python train.py --model="masked image model" --dataset="stained colorectal tissue patches (NCT-CRC-HE-100K)" --train_examples=90422 --image_size=48 --crop_scale_min=1 --horizontal_flip=true --translate=0.12 --color_jitter=0.1 --method="mae" --mask_ratio=0.75 --loss="mse" --encoder_arch="vit" --encoder_norm="layernorm" --encoder_norm_position="pre" --encoder_activation="gelu" --encoder_mlp_ratio=2 --encoder_head_dim=48 --encoder_fused_qkv=true --encoder_bias="none" --encoder_qk_norm=false --encoder_parallel_block=false --encoder_inner_norm=false --encoder_patch_size=[4, 4] --encoder_layers=6 --encoder_width=192 --encoder_positions="sincos" --decoder_width=256 --norm_pix_loss=false --decoder_layers=6 --init="torch_default" --residual_init="zero_last" --optimizer="soap" --beta2=0.99 --lr=0.0024 --beta1=0.95 --shampoo_beta=0.99 --eps=1e-08 --precondition_frequency=20 --max_precond_dim=512 --one_sided=false --adamw_lr_other_params=0.003 --grad_clip=3.0 --steps=6100 --batch_size=256 --epochs=17.3 --lr_schedule="step" --warmup_steps=1220 --weight_decay=0.3 --adamw_weight_decay_other_params=0.01
Rows from block 4 of the encoder of a small masked image model, named by matrix and row number. Rows with one number belong to one neuron. Each number is 128 + 24 x the weight over its row's rms, rounded and kept within 0 to 255. All counts start at 0. Numbers have three digits each.
After each neuron's rows are labels from the 100 images, of 14848, where the neuron reaches its highest value: "strongest on" is what is common among them. Only what is clearly more common there than usual is listed. The data: stained colorectal tissue patches (NCT-CRC-HE-100K).
# fc1: MLP up (encoder.blocks.4.mlp.fc1.weight, 384x192), inputs 96-191
# fc2: MLP down (encoder.blocks.4.mlp.fc2.weight, 192x384, transposed), outputs 96-191

fc1.211:149118112158147119147063160118132128134186114138141142137129134137135126150098163155093160166168108161142093138104127137121173138128157154096158135124162136094131142125151095139126131124135137137136127105130172142135104145100111111106188087124099117096153140141124118123153153091118137093
fc2.211:149103169113148124141121092147116171115073174139116134133137123162160100129114127108149094140103164090170111089135112125133134152153161118125095137116118154137129153097135137168091097123154133132180089165071134122191098162110144094150138087104136104144115119140119098130159131137114121111
strongest on: tissue: smooth muscle

fc1.70:130155146069136150139113153158120150143175123095117110141144137150084154149130112124128131131125117130107124093164149138159142117141094180083100127125126076139129146175133151117126092121129119141133112121109184102185155101127126187134139159141170116118115152099105123101114120095095134109
fc2.70:153111135172139135124117142108128103106096123119118127129150152085081095112113155110137132126168125131127110126139111093118100120145145124127093129136138156095093138055135124132138135092119108103107092139121103121143120192138125087100171087132127136124156085109129116111145146098112146116
strongest on: tissue: tumour epithelium; tissue: cancer-associated stroma

fc1.139:140147141119131108117113166108105123113150097122133146103139139115151107125120115127171127140103125116091147137191114115119157142118139135159151146128131082121139134125172084142125137106147104137121130089116095128168091099152144117170134103096143111124147161124141130137126166117082128184
fc2.139:146129118149125113092148125148092132100164099140131099118148101122101084157114116175135128099144128141102107116171138143141075148136151145117146118139120119098104140160150092110141132121108119126118131121155120083168127145145111113143112144140141134098125123118124105141087107128116102106
strongest on: tissue: lymphocytes

fc1.369:139145160113131125141113122169125130085143135133135138061134158083112124116130091162138073198104131148105135127097133153084134144122090106132123114148110119118167129129125159121105136081160200072104123130130166143115124079126113077143132106116144099128120104123158118149126102113151136114
fc2.369:130117086148114161125144147097113130158121116096112131160126123166156116106114136101106167081151130097128148137133121090178101099128160151133134140122144146147087114130133090119149113187109067160142146122132123112112120160109147165111131164150100126131133135120075133100141124145132094162
strongest on: tissue: lymphocytes

fc1.209:155134123138152165131109165145110112092095158117140131146135119142163144119119129133112110122121108161157162119114157095134113104123110144107129121119128104090127127164118088112105125100143143095119131116133152133100114116134136123131164084134123120175105154148169134125108154130124077144
fc2.209:092105168135074126133139074137157149143163093153143109104108115129123159081083100119134162151154136107124137148121099096100141176126133139133139121126141140156132142103153113138155168130137115108149162156119097146127114140132102141151071124180141154140142141124140123172124142160137167097
strongest on: tissue: tumour epithelium

fc1.284:134129100169168130119106121111112090164120131082146164105149135124117107152101120155141090112122178137147170130166112128111076099105110169162127118126106135127120130152112128108124142097086156110131145180125196113120191162127111111152100168153158137122108123116124156099147146149090127133
fc2.284:134152134112102100142122095122125114129160126162148113132114105154089155105119145133091167149157088147125091142082127147130174124163154113125095131155159104167119119137129112109138100155127124136123135107118120152147152113110134158131118168087128131114131108176159112152148150115157076088
strongest on: tissue: smooth muscle

fc1.147:126117119153141143154118138161165079125074093115103118104118117120120165145109138120123090133161112130165168122137155133121090149130140135114164111156130122131087123111098107083165129097121151104109109122142116166126134136152154163113105138099149133161100114129130162115150152133129120113
fc2.147:144169136109152145109167166100130150119155128142122130141100106146100103113117138136137124137095098134130088118100144114140171128142110163121098114109103167129174144122131128115083120148163114125142131140117144088135147132097103110088079094128108116087111148127134128132128085106105154130
strongest on: tissue: smooth muscle

fc1.381:153125157155146170130117159178126125146132113192161121123093124164096156151130127131169144113135128096084140126121116135098161140088117119141121148121114155146177110107120166085108117108126107117096132104148084118150147127150167145094169119129081141104156101113137080129154135156161097106
fc2.381:087090118108122132162157081127155155137137114105088139121118132102140154092118115091071140141091111102099158116126120131120137124153141100156129100136121099116090138142128130120143130089142123137152125136136121137101104114152115144157135176131144118168099168137110132167118143149132139110
strongest on: tissue: tumour epithelium

fc1.107:143114127157087115106124077130122071127104155146135125066134163154125128118145162131121146164130114170112134136130121103140153166115076127152146111119125094092149135153111098163121177172111156096102107117121140122137155122102134142106079104118164158086111120121116152116085113160159103123
fc2.107:136105132119156165125167160135140112115121152121110148150158087180109145102127108131129161123109127134150124115116158130108059100101120087117187130120108125147130147148161157126178127118153153168140128150135121132111127113172168108121152155116100097167121143142135155147136134129067136139
strongest on: tissue: tumour epithelium

fc1.106:106134126130158137144083132146139169134152150126116136112132088193112125155124144112126133089123075131152124107140136150105158110093139133101147123130146142163137128124153117088155136123052123142152133114156147140128090154095103154136129096107109122138095152150148102172112130154090157122
fc2.106:125148157135129130135144150105132123093095123110114135126158145093161111119134085119106142176150158120134123174110143136164126108157139122130140136111134130108104140122162105117123154117174146097106122118123127090111157146150115071144109163141142175099116121097069122116168153091158101145
strongest on: tissue: smooth muscle

fc1.212:086124183127132096106097160113112095146115130119131132094140148107112139151107124111126129128158174126104136131113148170114109141125135172167133142119146162146136133156105109126100117113122122107111103110090138099148136141140136099141149128102117154147128106167137098154092129112072129149
fc2.212:176123088120146130125172088113124165148113156141149145130100139131147100114130158121170123135125058137155135109162156106123129155141134126102087121126115100124114121095138158156135138174134128159145158126136140119131101089104113114082105108125124115112132145094132133077143107074105164129
strongest on: tissue: lymphocytes

fc1.200:108124123130136104106132097104139128140097152210156122134151150135135114156112156139145151106119098137121130115107120099153127128170113154144122150139170103150084135177109141102120159141177135150148129151158132108165099121125165135089148122084133136137155095123134159116141112175147141103
fc2.200:145162129140132130147140153131137125116169106060119143103141143129132160094144112129118154127143175108123131141183150151135137098113148121117103114126074102121157146133154158189113109137127147137105107129120152134133147140141087134132137111174107143099140178105138122161124118090111124135
strongest on: tissue: smooth muscle

fc1.125:116105116097111128117132095167182135183108142098150112160107144166113113141107116135079163129143150121119134125145119086125125158144140133105133104124135098144160166113131155176148127126129074133098139146126158132082124116130109119109120099137165107153113116109187117095150092142141093125
fc2.125:144112152106128143101136083131150142117128143141112112159073119132128146084158117122108142101164108100107121142127097119100115118132135154161091100092149126136149141083145142193126126104145115138106145166117143159137147114135087173129114118147176127121115141109116090085122135158145131090
strongest on: tissue: adipose tissue

fc1.354:099139114067150148140125125090080126146099119138134168126156129161127123113117125140129134152136086154112148136141128107115084080135138164117155105138159105139176112099126128125133139120153122119138137078131118126144142134115126116091156107135161108105120159128112107191107124160094142108
fc2.354:147148109096134119150153157088110141132124178103165149165166110100126189107134188112097147154136109162092114150126122123114129138105153150108111173159158131127127098141119156137106147156150142121145122131118122124152158141119120183170112106145152111146135116151114115159110126121147138116
strongest on: tissue: normal colon mucosa; tissue: mucus

fc1.192:141115111173143119122082135141128125107123139119122105081115100131085149113123105150131144084114124132117094152101115100119144127128098078152136113157132150137104153126115096179129158132109143173138136110122100118086127106120196136131124139106090079099164123160119139149152118105157161155
fc2.192:108156144087057146118149124112111134160141113152179140129112140144136124119151141118101156155123110115159152111135131149157126161091126204104157126095154124133113100123144133110094098085145088098121116121101142182156141115157083143097112101195120119126120144148123160141123147146140150125
strongest on: tissue: lymphocytes

fc1.108:124124106151115132093108132135143122091101103085157093116136175144117091163092125151116168114158207095100106133098145142110153142136157146119133115095130137106122079138127151125142147114180113126116098152137143131157103123130142128091140126147114141114150116104122106099172182123114128136
fc2.108:098145122096092125133109140123119134115131153131096112159139165108114112054127117106134099101108118098105108140155111119144110137119135128142120132139120134117145063113086154047130154074150135126136115155157149141132116157129140139156138152158113124140129144145123119144100162107140130133
strongest on: tissue: tumour epithelium

fc1.154:130106134132104081130093100097156114155133150149135112100136129133100185128104160171132112147115130103106094131135102153120124143168181156111144116158120109114139103186131115095158126133113153142186118191135102108163146122110120170111174101121114130153123102112134120117130135118102142098
fc2.154:107133109159159122100145149108106150121120119133130138119177143145097071115119133159139140101110094192149134110137151122133123126095142105113182118145106126147129132152130139130068159144173133102142104105164148123126156129112122133112111150102123147112125117165131129149160155097133145155
strongest on: tissue: normal colon mucosa; tissue: adipose tissue

fc1.52:120125161098111137115150101177139130146155074146132105102087121149168165144134130087126148122106124124119159144112136152120108116165184082151130123174135091125106196131116102148143103117109125108088140107126135109102124144132160105087101091173127129142101117114160155149149122129088132125
fc2.52:127126145117116152099099047127193123111122156133136086157107151151129131108121145117092159134153150101087112110119128140118106123100116168137077116054133144111166089139153114178139132089120123146112126145160125121138156071118126143178115127121158107177128155091129096069116148126135092127
strongest on: tissue: normal colon mucosa; tissue: adipose tissue

fc1.202:150122132103156153154097166182152135171128109143099125105147110123158157139123104120091110128162161116130104107113132105130116139116116136079126103121146112156140128131055194105143131163131133146078159080136145119136141113101162120119161138103144124143129139160122139130107074109127081079
fc2.202:135107103123096117136142119101133114074117171119122146124104117108136095075113126130110131085100157098073087117131115140135088114134137108116123138176106127116119106134134129111127133094125115136160132153128111171145127152119102141202112165131137141164131145095116146131111126163128115116
strongest on: tissue: tumour epithelium

fc1.272:158133185186109137146154146139129098090094172131130109066115155142135143136107139099142089118073093104150131081095141097075131123140149148144115148131163160145177171155129157145143158132148074145151117132159107118137128161119131141106160103084105112115121135140151087139126149122108097113
fc2.272:168151197190163118135095153125089085084079109104108102094108110139134127178093107114150141156091102127152135130147138149139142127156118150126108134112155167169217209180175143156165120152141105093132148119133122143132133126150102150078127082104125121104130136138130094129132118135102090136
strongest on: tissue: tumour epithelium; tissue: normal colon mucosa

fc1.165:139096147155156139144121132117131131137119097119141077136186100167129117145150137100074107132168100124103079133110137132129100123139111142144101131092138160140069131116087181147110139117110148099091108132158125133095106102148134116168125156133140085116123103136107098137149139091141114133
fc2.165:125141097101134142111135156132116109113146137158108192115072136076137126151122101165164126107082129109163163128128121108113162142111151115113138115159133127124188110146141075111130097142181127114161151121113159099154141146121119140078126100119120169122136161126126153126085096172117135125
strongest on: tissue: mucus

fc1.364:159098143107143112113123131141139090148137107176158148091135178133108153111121131142142105136205117118122152117158162092115123140090097157172178122131140146107114100130150142157147163142127104133135137133114165102120078176142145105104109092170098102086133112121126169122133118121138154124
fc2.364:131138116126109143124143147167171179144131141087106103153112107112119192094169069159089146099129164171127095129121107140125129140132128121110142138108172131138173158109087135137091114112145115126131123100162129141115143104121131123193125128069123145116136167101144049145129149129150084129
strongest on: tissue: lymphocytes

fc1.7:125132114145122131104167164158132118132138100155134121127122142144155179099148121098151100130145097123064123127170140143127151123126093102128146132145138132144106141114154092123177128134144111118138104104147114105119108106132109120087179111191161145095127132112157115121123150125130096097
fc2.7:157126136090126146137137117074125141152136155103142151115148096108081097124125139171129157135120147118121118157132132137139100110111124137058116125161143088129108090141087160146113100115127128153128106081116097126096145154118134111128082169088133114138126140147103152124149084135132126135
strongest on: tissue: mucus; tissue: normal colon mucosa

fc1.124:158112169137091130137113114125130093151116150127153117087118146171150160107120162161111121149109088141120137134123172170117125150073103120160159130126112120150143142148138118094109145124122157128149104126144113100118109132151092121112186141129101141147135153119099137096156119135129119146
fc2.124:154115159137104107138152093109116117158158159121099133140142120150156124170156124122152126143127118130108121154106141144161083149098123113134093119167155140170113161133145146135128135124106096154090123099085047143103149100123135112147117106122138107128129120126102153113138144127149181118
strongest on: tissue: normal colon mucosa

fc1.24:143116087109131130121102069144103106116086144161132161136149111138137093089108106157126132098106192128136131119084080135165085137118112141132110112099135163147124137105143127131160110124164148135098163139123128135118123129142106104166137139142102127084121161114138113140116132118116132161
fc2.24:140148160132148122147163144156115139177142135149132110128108142144127186155148157129131160138125092144106106128125149141107132168167146097130165129138140129126142132136142140118155131124123119122139123137134171120134143083089130141128162115128118116207144162144134183151142105143102143101
strongest on: tissue: smooth muscle

fc1.30:114094159128139135120133154172106104108114109158100111132130126140152124143114121124120144117139084128147115173073169177106127125131143130136100133119148133132096121174185105095071110133136128112140160101139104064099129144169116187102156111163153136121190135134156121108133121124139164146
fc2.30:138107109171114127161170101072152108139133135140158128161108131129120167126118156143107155134142179128107172147132107108118124102108131141140148101100122116090154153125114165122160134079147088139102107107138134119097157154101099131129146133126163112124118188078159089121113135148135148147
strongest on: tissue: normal colon mucosa; tissue: lymphocytes

fc1.236:137121142122139123118089123128155107138146068168116106106127115149100153128108095155105135114122095092061111161117165139120141152089137133126161137147133138128133144151094141147129092117124141096180093125110094113130137118119069111116119127128122152133150135110145130092091152084155130121
fc2.236:081087119157123100089072153138145103118103127121115103138142129111109145123106095150138124112152128141103124157130137104176091163110158118097129107119142130115133191100163122123100108106141126127130153135099124110140127140156090088107113103160097123113129136131149110119123130107132135171
strongest on: tissue: normal colon mucosa; tissue: lymphocytes

fc1.302:086142130140090173189170118182137157122157144135137126102120106136124123148133147171100114137133105135143104103104131130126135125067128117136101130138151126145161102109163153125096155108149143127152111102168098096120136074093145101101114110105115129115116096168094130150161092149115156130
fc2.302:142126159112128123101106061134174126167141108124147126153098079121140176140123114167103129140135142113092151109157090125126168149160133119147127135124138127119112151122152152146140127135169149135134173155138132093106187109128129156156131131186136095136126150099118120130119114137159127130
strongest on: tissue: normal colon mucosa

fc1.33:113107115089139124114127127110162107108144094096138102103117130143113142142115116107130115138121105113153138115120128143120136109135106140131114105124163118120105152114160142122117140132132143208142122138139117140107128135114107105167124151172129105145152102139102180107112110092139187135
fc2.33:149144205152075144147122102121123160117106136138115110128096131113129098127078130138099136119157146093107135164092094097145142124154142125137155127134106106083078143104151116119077120126090128114116111132146155164148114173139140136115123149156104118104108121167127143169145170154145161121
strongest on: tissue: lymphocytes

fc1.261:125145138118107104073140165109121142107125129161080127162112109097124139175144121144093169126126126110135103160141142165149118099053138142084120111143119154142164165088136125161093125166079108092145107135139098138161151141128151142094114046108106101148116134142159159172091112127129074129
fc2.261:110116068143146142183147077124150123148121135112151112119128152174129116077125137087127133125136122138138163088120104124116117123164105100176167138110072088109090086145097139121169142113135158132126121112092126116102074124095120113141118203135134141147112125097134088088145113143148191129
strongest on: tissue: tumour epithelium; tissue: lymphocytes

fc1.255:117135165102181134099148123117124140197150138107125107132107106126089114125128120110093150124131134185140134148121098126118077128187125136105108115165140091129108110093157175111156159168139108130130153134120171157135141174155112105127100101122183140083100148167122139146140100074126147131
fc2.255:154150082160118109131098146142115102082108090166154122149196111099148154156144086155161087167091114125122122086117140154153121140102138155102118142088108096135143133125110084118101094118115120121117128100145079087133127094086143147147109161106103142147147090123136140141117153147137143120
strongest on: tissue: adipose tissue

fc1.244:118143157108123123085100125109145150098123132160107109121111132125139120108137100118158102134115152116153164086147117130114125117106128161129157122122147110085121158158089080159102126139159128123139139168151156180140134157165141139123169125105121120089084119129174140144098113112117141124
fc2.244:129123120115113144118143089125105166073116130133101147096149148135135117150151091136155107116151119120121142102135127129129075161118120118102151129179124158117101165150148123118131102182136126151116127111138089117108148140146121135122112115138130148110130148112095165098127112152139154124
strongest on: tissue: lymphocytes

fc1.250:160124114166147132122109154150125085123148122104127150137131129122157133162137122125104181111120120173129074085121119110121181106172114168103115149104111133121095145108114114174142123175120091125102115129155148108148154134120138139162140112103122146091155090081121113165115081166168120117
fc2.250:098123110076146131165143145130162137145162145123123112106148137122151145137129139116092082140055102114130084088145128140141176106091080132123130125134124137120159135070131138168119087148154134116140143158058153083114072109113159108156151156146122120119123112098139142139101131160143091116
strongest on: tissue: tumour epithelium

fc1.187:109154121134169091125071120121140086146129095111150145132123148088142101149113089083136138093147133153148131089139128118109119121112137171112099160133132107115114105119104147116147139106105151111134131141169160107152125154122138120138149115105141103105133175149153130157141127150115108102
fc2.187:139107130143084104151162164113092164118115141124130129097127107138123147112130184169129135171136138116116124183134122165164128123158125137131160136155102137146124159171141162122110144151138088145125123136119097177126120133144092145102117157147117127132136119133096139169121139141101145122
strongest on: tissue: smooth muscle

fc1.373:124133136150139079157123129168080160142121146082142122125108108149120121118126106142121153178165128082094109118129149130116162119153087084079134141116093099088121155120106128113136118149121144149124124094102125165137133180126146090098080177127105150133143098132130135135145124181132128135
fc2.373:130140140103105158117146140098132112112117106177112129121126114092147150124133158114121090088096118194142121140118122158118107125094145161174134122119177141147112110150110144116103121098132148120141118147148133105123130061139141148154150077128140108128102133113143113103092149099114140127
strongest on: tissue: tumour epithelium

fc1.339:150117177123166121175098120128152126118158117104121158114108141116076130130110124111147041109167139136115118150136143128132183136124146111162151146145117170104102164105109169047128098152113136135131125173098119084113106125124147145119132181119139135117133160129115104102161133088120137137
fc2.339:106140086125072135084147140141116130128100125141131140143127090145143100096119128133101198138097114099156118097119114136109091127152127139113113110125133095140171107163152089210110150129133110128135115092157137159147144111132124146135149103161136110150124113135149145138108131148134140107
strongest on: tissue: mucus

fc1.360:132117100107094147117150153156148138121129135126137143099129104084118114125155132129122148096132107141123151146115126114155098117138191088146089109095115101161171110128160132120123153178139063136120102154130124124175118110099144117133128086104151135135148115095148131109124097159110146155
fc2.360:141126159140150118133132091095097118159137097135116119135110114158129134126125149117108098148144162135134097085139118165099154124140089163115142149144145130074094120111126127118149129083105160125121155093105110132092126138159146138126141181117092094116107144134152129120124161085131113105
strongest on: tissue: lymphocytes

fc1.208:125156149094100150132112152091131119134128110100132117059141101162120153098161178087153122146151121119102116132132113140094177104120121115124104152096164087120122120142114194119129125143098110119069139124089141151121128132081111133135080128135120119124138114113115103116140129134152109160
fc2.208:136099101141119119126130099142127147091138129153126115197114134109127100117098058162125126109082131130133122114124146111153067134134132141150151113153083141134155146129110067128124117117135154097184116146169133112126127133165123102138151127137119123113115106104127173154099138114112117096
strongest on: tissue: mucus

fc1.260:124131086131145123104121121105139162086126109119143148101135131121177121151153117119143134112090101176109136094102136108146114104106111114142119114130113157129101124075115152135113071133129137125145121113144117170082129102184110158131109099168106090102119095119141159166129127162139104130
fc2.260:119104145138149124163103148143090116160124105134102101166117120104071117141119144106138095110159153087151111144138161105089153142139145117130124129126122121115164104182140084106116167123101109143135144126095140067162122121078150090132133168118140155151132161113126097097147136086121156136
strongest on: tissue: cancer-associated stroma; tissue: smooth muscle

fc1.230:124128151098121103128115128125132137140126125165103140158118175138129147157133158111155101141108156122141131141137109101135140120141061130155114115130150069146138175145114165157146141119138119158168120148122119125106124113111173124117097145175114098158141098092120139087121128118148177113
fc2.230:159093135159114139118122114100146108146105139117122102113121123117151109118101114121146141140104110116091121124150152125118112139140154102121138116124131137184108069093114109118100102161147124072104120114135107120147126131160095110127113103134115147112128153178147144140123151118136106109
strongest on: tissue: lymphocytes

fc1.53:120076126164122166132118140150066126133123066128087139103105108150147151144133143156131146131105150153141116157153170086136101114130145105106097085112120141121094122101091140156128134132127102103149126123146139106147134154177105126120126140124102108109101164152132081082126097089155124120
fc2.53:143124154137085123098113115135146132106128151145103155121143142147156059125131113133090095108119111093107120165134152123105166109146113128153122100128083120164145160123112116117143112119130111117095122131067102151122103144156112141098114140144139106119083146130083148120093144133094075169
strongest on: tissue: mucus; tissue: normal colon mucosa

fc1.316:139102078135126121077123124122121172129106116130130133103122092128149148180094090107118140098097086149096138152128108103123085122077138168149133118099134138134121128125146083157105121122116114147123156135135148128156142109153108114134148111135116099073125146102143204130171113122140136122
fc2.316:117155139147114115134104114157116152139124104156127130137124133143142131129144161181141105116163156155155103102119100145145101153175122139122124115146092149152154103117111169072101144136160123128127114119119103098133135131126107118100087149092130161126101103142112087147108110112109124148
strongest on: tissue: lymphocytes

fc1.57:130137181118128113143112171144122064137126104116108125156118123155095118155090092169109144073112148129118150106151094136102097153108178144117142133123089101149108127108111164158167098098127096131167151157159146139109142074117116158120149087073142118105098129147147123149141129135150129134
fc2.57:162120062135129126092151084113164149121117159108170120081138135120147167120158155069125092174148102152134137146115173127154162133152075114145119113122151130128131115098131103091108143124106153111105101108088093096131095151112145085134097117208146131138146121131123166100155135119117114139
strongest on: tissue: smooth muscle; tissue: lymphocytes

fc1.271:143113139120108136153136105093160117102126155136099149108154118144148123143113135075139165160147104117160133158112124141112148106138137102124132122126136107101123117160161125151099153120120178118123132095095114096143122149129138079131107078115106087153117136119148191109142148124112109133
fc2.271:142118116146120110127099116122114118145149121142124108149197108151147190179120170086141129140133142128156105082122138168129142101153121111102111132163167190117163114124111136140077094148107097126137101151147133077152146134116090097129136106099154167093146130096143123169129150088130129126
strongest on: tissue: normal colon mucosa

fc1.371:156060106144161109118152119164164123151148106111108105090136137168155137094124184095146171117136129147130108105130096100107117139146121099161121109124146104122141127117127110150134135131140116102116135154143136092176127131118119176142169111153114119192113103133138082123093122130111107152
fc2.371:079181115116127134145117122130125138117139146154111137154116152113108134136102094098120107123128158121106153112145169149105158108109101130078127145141125105132117129117128131101133081147111151142133121086137112198133121099134154104153153136087097147092130087109129163127173126086144137064
strongest on: tissue: lymphocytes

fc1.293:142126127121168095178119151145088159157102092154133119099145155137106121131140135101104104093174133148131098134106127098147136118160096192122142153123154157107122138144115097117139147153107110109127096141139118184177163116135115096119164139119128122159107146160153162152115126130142135129
fc2.293:113123155141152142153196156106163120112163132108136142139088120124138156157122177175158151177117112152108143151157151113155088168114169062109130072134121157165114090116159158166125130100165093143148152117150121134119109120084146143135110150137131114140154125124109158150136123114142143153
strongest on: tissue: normal colon mucosa; tissue: debris

fc1.362:111087132172110109101125159117116135116089121139106118119103133141123173132129094106126161120187136122155138083099102109180112162136124131139123112120160125102120132116131126111164143113112159086149135104173113142143079112127139133126152154135123150125147076113127172158093147133086145131
fc2.362:117137113101098121092099126148162116165154116111139154158126098138165098111103108174115125118078125121168116174129137157137135091154158126144111105170119123120159126160138150141090126157143124146126115112116136077054085131168123132108083140107117118150142140151118142112146108115150112122
strongest on: tissue: lymphocytes

fc1.246:133142133104106130124128115145156143155117129100119115149107151132148125176124121138105140130128137137105149109154125111133157130121121125111042151109076128161156147086123131175160100123130121145121093161139148154149146128112151111078103107137110101095135141189114136120124109147154107156
fc2.246:121110119111090109123100108133096159138145105144127171144095166162148203153158142131110183181135109101106124134112093078108130113127141130143106132123118135119111151095113139119159119066152108140078157149120104184099134102121124144119133117161173144105164149125101136161117129142163096099
strongest on: tissue: normal colon mucosa; tissue: tumour epithelium

fc1.142:147107133148171145132133166101124153066070163122105127117144159106149113126161099141144163109111139116099086088116169137100117114158117117119152115148115129093127133130135073094138125152138118140126103102154155115133112123187113147158144125140138119081133146137146126167100102094120114175
fc2.142:121136113100083145116157103145137130133155149132155117134090123139147149101124115104122136112164125115067150094149082108100132148119136125171110109105113107109116080111106163146091165067146085112123165135122170121116102106123147101131130109144145130165098160133121155119097123154140184098
strongest on: tissue: tumour epithelium; tissue: lymphocytes

fc1.97:159134137143165130132097121133154105117159114117143148130130089117110120110131115106181108157141128092124154178135118151106152127124086118091118161115101102133091122100132129145160120153121161122126147152079134115114115106113095133153114134164150128119136094145123108140108112122123167130
fc2.97:131140134161115097117093177139107126137140153134159171157145106130104121120110147149163097084144121119133132159151140088152107116134095139127121121125131139147109138087106132119141122092121095140117129104124104126122120140143119122109124102127119114124117139117175125141130141145131139114
strongest on: tissue: smooth muscle

fc1.363:115144140136117138124174141141087128107128105102136126153096139094089122129128130145152136152075145108145168173139149155111122137087133172111144149150132148116180130104116077195163085106130156147121145136196157144141153108159099080095157157136132143157115129153162130136103116131107124106
fc2.363:140148129132158141124097112145157111139123132149125117117154145131162156142139111117119142112168128167113086108154089125138116129172111107150104131079119093129055118165132172066133165160115104097140101115078089143122109152117154167143082093126102125091139140118093117107129117124133100176
strongest on: tissue: mucus; tissue: lymphocytes

fc1.77:128125140153116108189124110152121099112140138147100129145122150148142123118129158100158102148115110115144177156126134129126152113095111147151108153107153141089125134133140121116155117090133080091104119119083128123098137148075103106118121122090137102135162168080143132149110139170134134082
fc2.77:138119068106162122144138124137165165124134147120137119124151164117126147114110105126153169138155147141111114099113109128123120141128149097123146132113112142150174126108072118156133142108147110129133140115114148177158136126126185118144166122141140129111074109126113132121123128121109102176
strongest on: tissue: mucus

fc1.182:113119108120132117139108118107134162150125134111117102139117142117151129125148117110155114156096135115127095151131142100114122155172111105155110126105157139115160122142123102141116157128129103120120094123118158096075127145148124128141171132101166108142143099114118098140131117124116109147
fc2.182:143146123161116106123158157157148113077127112148165149126122105147141115115093112130084111121161104129125124134129125179135129109106129131151139147139077139129119128112145157116164106115120155115156151138122081151164117131135143116133088132176096135086098124134104155105114120130137136103
strongest on: tissue: normal colon mucosa

fc1.262:134155105138090112129099129141129129135134118130148126117158129135092128166092133133110094151095118128174129132160129122145139101138162170139129142131070149129158131125122142129085130126101124095138156183134139103165148141138103109097095096152179176105125139108138139118113101188104095102
fc2.262:114107157108156122098127128134089110136122143150143150136088148139162126132187141115136137099127157126115113128102110133096146136113113089150105141130172120115111106116143110138182139129159129174101099084096116117115106136132128124155150146098098091182144127169124130139137143079137130141
strongest on: tissue: smooth muscle; tissue: adipose tissue

fc1.263:139133105175118075128129104134110140116126131095162119137128152155148119105089093123109160135142180134116082144088122109097102202133115142123157161109117176155131114122115124128095113132179079127127145088104118153111113107093158141147133155126127146152106134126177127164136094156117122132
fc2.263:168146151101113085088162090118163121123145164129139123163160151159123111116115107080117118129160152120139150127109117166152120155179104134134132146107169219145112103111102100101114122166129153159122170109075145140136097144111116136162150102114163146145112100143130126100141124152119150106
strongest on: tissue: tumour epithelium

fc1.152:131164145174111117128131140114105150153131154115079121130102153145116113132132113096129118185171119124109134114126109128092115147151049155099152141101140090125125134061130136115142163109147107099125104117150137146095136126135097112122119145146099123146122131158095144100056116148123158115
fc2.152:133107131120108147128119137153123164131127103106121101145140084121137182127124096134137101078124140132124108103094149127155128106151138099132096114070178123104148134155094127122123118127124138113108159158142139121131138111138162089121123100116177114125167133140139153135166122138143135140
strongest on: tissue: smooth muscle